config.toml
crop_scale_min = 0.5
encoder_norm_position = "res_post"
encoder_activation = "gelu"
encoder_head_dim = 32
encoder_bias = "all"
decoder_upsampling = "pixel_shuffle"
init = "trunc_normal_002"
optimizer = "muon"
muon_scale = "match_rms_adamw"
batch_size = 256
epochs = 50.1
lr_schedule = "wsd"
Rows from block 10 of the encoder of a small segmentation model, named by matrix and row number. Rows with one number belong to one neuron. Each number is 500 + 50 x the weight over its row's rms, rounded and kept within 0 to 999. All counts start at 0. Numbers have three digits each.
After each neuron's rows are labels from the 100 images, of 14848, where the neuron reaches its highest value: "patch colour" is the nearest of a few named colours to the mean colour under the peak. Only what is clearly more common there than usual is listed. The data: Sentinel-2 satellite tiles (TerraMesh).
# fc1: MLP up (encoder.blocks.10.mlp.fc1.weight, 512x256), inputs 128-255
# fc2: MLP down (encoder.blocks.10.mlp.fc2.weight, 256x512, transposed), outputs 128-255

fc1.17:506430566490510524451513464516399500521516558444575537489507497349523574461549415462530516551558450489520457571572464540460508505507479558500511607461507410492529458454502496566523512465480466452481475513489499429531434462516545547518517594492426471496492519511502440447533450453514518509472559545574544586492485473514496381506516454462519461463438524425409388448553450510501490485453
fc2.17:512494507467439532518477492531398476571471532396500494485541607501535429531493539484534564460546517532461475474473501496560464488490539533548472560546540521531472507414567475492439527453567529454479522481488466501490456474452529490437473454469385480495599390506631552540526498494522543535403509577495581560451462540444522481467482560516518476479555448479626577521460506483507502509484
patch colour: pink

fc1.300:489493431508508521484474524575493527480541439504423396429497466608492548520474481533488550488628548534499555492463444534507503502441483564537516567471568486471509496481542393480566457569486440521438462394409515518502547397537569488541378478521488493464460446540626488440536402449530477508604590540431552381534485545499455458467484531532587429433489466443540558537478487503613461492480
fc2.300:472421493416466527516566490485546501577471502501517565421516471477517503420456419461464533515465487524486465505531509559435448518442561529509508582483468559527507503540509589499442516433504402538523439513505620501477544418511512572524530468478484561457506472538508487591385463528446442493499434459557395417430548503549620498514469551484512588508447580554468502458448561600479463508553
patch colour: grey

fc1.509:578545468495503537508428586541478506533428511538508358529483523495489528452535463499564481522490494438475455466529519498522427411606494475544559454449536416450499491512541486419499504567492538546496582474558476465519561523474501397404495536488437422477429516508498542539574360432488495502437519478532491473587527490555504485517535528533367515460514469540565509621510438475563528455494
fc2.509:492421458515631479479537520572553460478463472412568468424440604433510430437434482444573436530464487548536534542482532404540457566572474462487461490499430573506512536522558407605518442469532524518514551536561411458503485514514485440485503480500489498425596414483455540460523407424468443505501538480502497577562401470570523479580642568547436505558496431549491503442454530381574587432505
patch colour: grey

fc1.462:389460527567392530570399482534447499467564416510415446527477504444514482534498554598549392484486433484456472631460503480421519473483488432496638506442473488541546477527571531521502447556514538532422492515522519473452488485496501471441536530444468515521580587528464489445501477497565596516466528491552550516455481444454551475469467534514460439520520405440438513503504393553532550532462
fc2.462:497463485497499534449429443432491449422555488571541441462591587456470522499481493513437443508539486477445487480551561460552489473518507508397423562549526483478567517551451344527587477530478527419451567536540523494486493474482518467477517543489467525480530554420677424449469510530495499539438458545525491403594484532507501483454521455443504498456486517437517498354494405521451481631519
patch colour: pink

fc1.287:521508526534524440449453456485461453518475561399532420464531502436587494538552550576565533398497567464522471515434506505545423454552445578504550526514463492499406443472515501471588403492509580484374508460476530489547536483551499594407528504488503478496496471567542489409508512437538545518534555387530509515549463495471511500444527534513463465458467457563465584502516598497564566491527
fc2.287:478515474445496531571459550464530555533473486402574528488494596371494480477491467485418547535452526492567489521483518371579512513569512525487463517572460480511461507564525428549465505492522459496569456480512560473517530473538484494548504419468503478484464466436581496520551460504492538436463528485510474507511450446545424493539533516493446582495495457605464517462420567397538483497608
patch colour: grey

fc1.395:527421567493426483420455458536542516538464486491570498451568551539466463444571441483454556587403540524513417455524485502522459494520468509487482512424491492518558498562487379525526536371554472449495548494492535460510452520465471578502508469517438442500463420424536537502528414527487522517507498533539494495541519423486482559511497535463468526483389488433460510559501568552534486487483
fc2.395:508499608440589559494551543498548526452427537522423527522430508509423431541524470519475448576457521498586506496480478566493475534476511430413453546403537499538465545522483461387491474443521478588604558470487504563586532569530513471526514575525501516557439532527458540553495448391491502497520452460550459502455472535505480612420423470540478493469613470411371575455545394457551501488474
patch colour: black

fc1.32:480567494438472549481438501456431538495573458465469471540513559493470501461546391482516553425420445421503550437518465495509528478452464459480512452490563398500513525458475538555469506464510555489485510500486404457436528567549484553432513471447474474542480433492554508563536495473529471482468478427544482535430661488579430456474527359499577520514506428602557330479600575467514521503499
fc2.32:521497551509480485464445477547545490463481509509435530496559451476491521509517569503522513570567551545490441574446433583471514585582587597518553511490568496460491470560476553487460498586476494514565490438525557611539527451439502487525451543573444511533546445539548433463540478396529543473593559606532480454457472433465630526433518557509520470451509459488501537552539465483505445436498
patch colour: brown

fc1.62:512419416513457447450563497567442539551506515556439583435536420570474567511562580524524501449527525451633494529453493494523484543503441563581534455513497568478470521537459484480537446551479548458514470442487424558534556439537492611490532534491481423479534573553426459509457545583498445415519408555502419512390538454446519492487482462420527540539516571551477403498552562518481530494499
fc2.62:540556524545560559539439505491530518479475472614563492541434436536475563510471634478516513497509479507512445607456445462602493447467465468458486488454480486564533455537546492469534479547476509460543577562507476461535455528449509495527573513502477443606453564536492457467510502398551589529557523535540545558496506485486464498469479487447581501406468444523382474576592438507481552450508
patch colour: green

fc1.21:489539505461572498494561497444473592501498518633488517440501568385458423410445419543513465518432495582475432460506566538379463522500500517590481481550467478533576410494538516526448445436479591460471539491451511488513537463469436490436488521575433453499463573494536475498538462516423487522500581533533621467521589443537486528524493494484466483464478508527497460433454548466429528398451
fc2.21:568461536461552460451577492514451496463449549529473408414431587461454476491522465522526535522477472468451526498473576534451511469480436496596506519568524448496556538570499488548436556403517526500437562574478391567559434403554430436552569553571504462463507469469461404510498565524454619546528564519482521566487549512508544561476577478580426560445421554552449522504465454512446468514415
patch colour: pink

fc1.405:567483435480498487469479492469497552550471451492501402481502515518487450507557515536490536584423518530446493559512532459571519448545516496503436449546457490521486511421492399575541472490537439506548500399432468488519478522581450537487514539536475483506391528399487407410513439408514536444516505521428495476449568505508427475392399485469510489450429457477664562527474425522515552539493
fc2.405:455606509450507528479510489484484483449524523589589525501406428521450523638540578487391517547489570535539529604479485503482487484483495418469513454467470583482472460459489520453512428537533498552494491390504538516582517533450510558501469410438521527498492591534488476569458489424566468439581501557490494505409511534460486552526440406474512476501561471459430505494460593606503517409546
patch colour: black

fc1.231:453432476533582453450457485522533468542454484575582475456471486456585472454476416544456460498584524533513506510524455430446528581495541391645540406463571453426537494482473525522564504463447581563521458509513517504409513523492529473520447482567400480520445453547467441510508442504523492528467579426407518539552441520489501431546518617377506439511530513510521542421507512419522572497504
fc2.231:422449519469495484460535571441528570536482471561423565535409555421613525535483536521582460470486529498495562466614501489474559494377425613452529490519429540617560541396488438513475487451447560398516473416421458477492468514514445512546526493489433478437486568467514504510468512540499517427479398460546486397489457430568557494489490518585500478479547598512577473483469515352468540564537
patch colour: brown

fc1.82:544518463640525475476441506484357544548459464460538632449536489505518565483562472520531567524528560528532513366516436397479468494512481555569462436433527457531521401469473507438539478456606528510541446517518487515543566515506490493438563538491502542364523477497513573549480462484490526380571532498553465561513482542601493441503490505562501471517574555482471546520551503530497494459484
fc2.82:472551499580446554464422395573501520475530474515534446545543594537622482580519519463483449537638503558536515471417440493534547511538460464488556491551532463532432583436422431535517572495452495437421581545412468484519527563527544592443509509445388489556447474500507515502485437436491531471407468532486608387538613538491477490526495473542618480510400441582553447480441478530505519406418
patch colour: white

fc1.15:520577525511507413553634588503512489590479531507424415444440503446492466372423449578572530423586408465509518452530438507575483455460513509476468503547452529513578538505527436447540500508458483485581510528487389408487541484445441548470499534531396478548528519457470485502525553433438477418464506563458524505542447435552555537453473453497539455462560488466582605408509374503541551542431
fc2.15:443480470585475521461494491572500426545566490547483493541535534505536585425508502455504511476531575601535511525474454480459490450504411517514586444503539483467595497468546515455543401475438474491535519488433472541397523492476564510525512534426413522454503540514557519493513457490508575400510461511506446418512522508594547456440463554467639318534489583528520502474474562497568509461479
patch colour: brown

fc1.151:554495436476482506471500535457515488521452532528527535536396456533492565422400482560539484476540495537514523550552593531560490581459490604464472585562551415503451473523445509476435504470499501601428523565550486599502597407411448440498583590459514622578467479489558477525425577545422560514385522418453391502494557440538418447548572503539538557468494415518426423520430457482461586487540
fc2.151:469500475463484578444537449408444507469549624490522444383504400556549555519583452567512426416477434445609513591543491494510473566446471504545478484561557536538569427500598584478531604446457513485454535403499552476433566440459545543468354490485456474508438534431448491597477577504440573484447483448454430516565582435556462509412509499571599534483452551579492526491515513546424608500528
patch colour: black

fc1.416:551467531608433481505487481498556447503581579572558396496525497555481457462602599441543562455535515474478493458533497488502484513493505492459509601493537592517475531519534448515473574480493492455447510500537437519495567494445557577481620468598511510438504408413497443519551491357488444517507515485551485480459484439464516490531544442468424445488519422541470498531559550503476550536442
fc2.416:513515495503467442456467485545543480370501546497569446533557518466517463529468587509539547531478530444457538491535493578473519510473435494481527382335397501558438504559395440396575519477433461514482459459591459511529551588401500570496499488505502521473598542548550517585496488491520549527487418524549466447492476474486462557537544495444484594504532478613528447521455494429613460602493
patch colour: grey

fc1.471:422404490498433424513502482549454521470488455472513477464547519432480478446573486601560551621496463424519399459474415497442462514413455501540493427492492414647492529489489484433512523449441486412516437543478424487527452443495522451500493576442557489431415477511583452465443493463440473534501583476531533514450522382503432373638556531565457429458525441515490483446470514495548478478496
fc2.471:522523528535480549466431520626521479526463492664567426531561520465446515422453486489552441478471493416478505520554541495432479483527509553485502518502587578469484547476504530524416571437486483460440512529553412512517477575533517543441468518439443495491439487477515550470474434367516564479556478473520549524513523474415577508474460548561448518573508416578562477582524498489506551497474
patch colour: white; pink

fc1.298:533531561469576503514458467553494515475410481457556514519552425436433492543445598501516532494468516431413562446516565544476544538482502556420486562624416424580457509479489441499435526495532489480502472522450554482470491481617482440548521486550551402496493469555482466457499542465563532547528476471371473540481468479474515525519481519632490497486434475434460410515473452546539487543463
fc2.298:453431509580510556487634513434500455475576414497580459492521396537516420547492476456529554493537447454488479545470525416493501538488568531488486535570446389533498447433455400523537523581536487472519562411501503552442451489637533467485502413512581491566355483525514471500528509510456443565565522542466505517519545548567542484489439454575485522537509402547500515560470494351581525512500
patch colour: black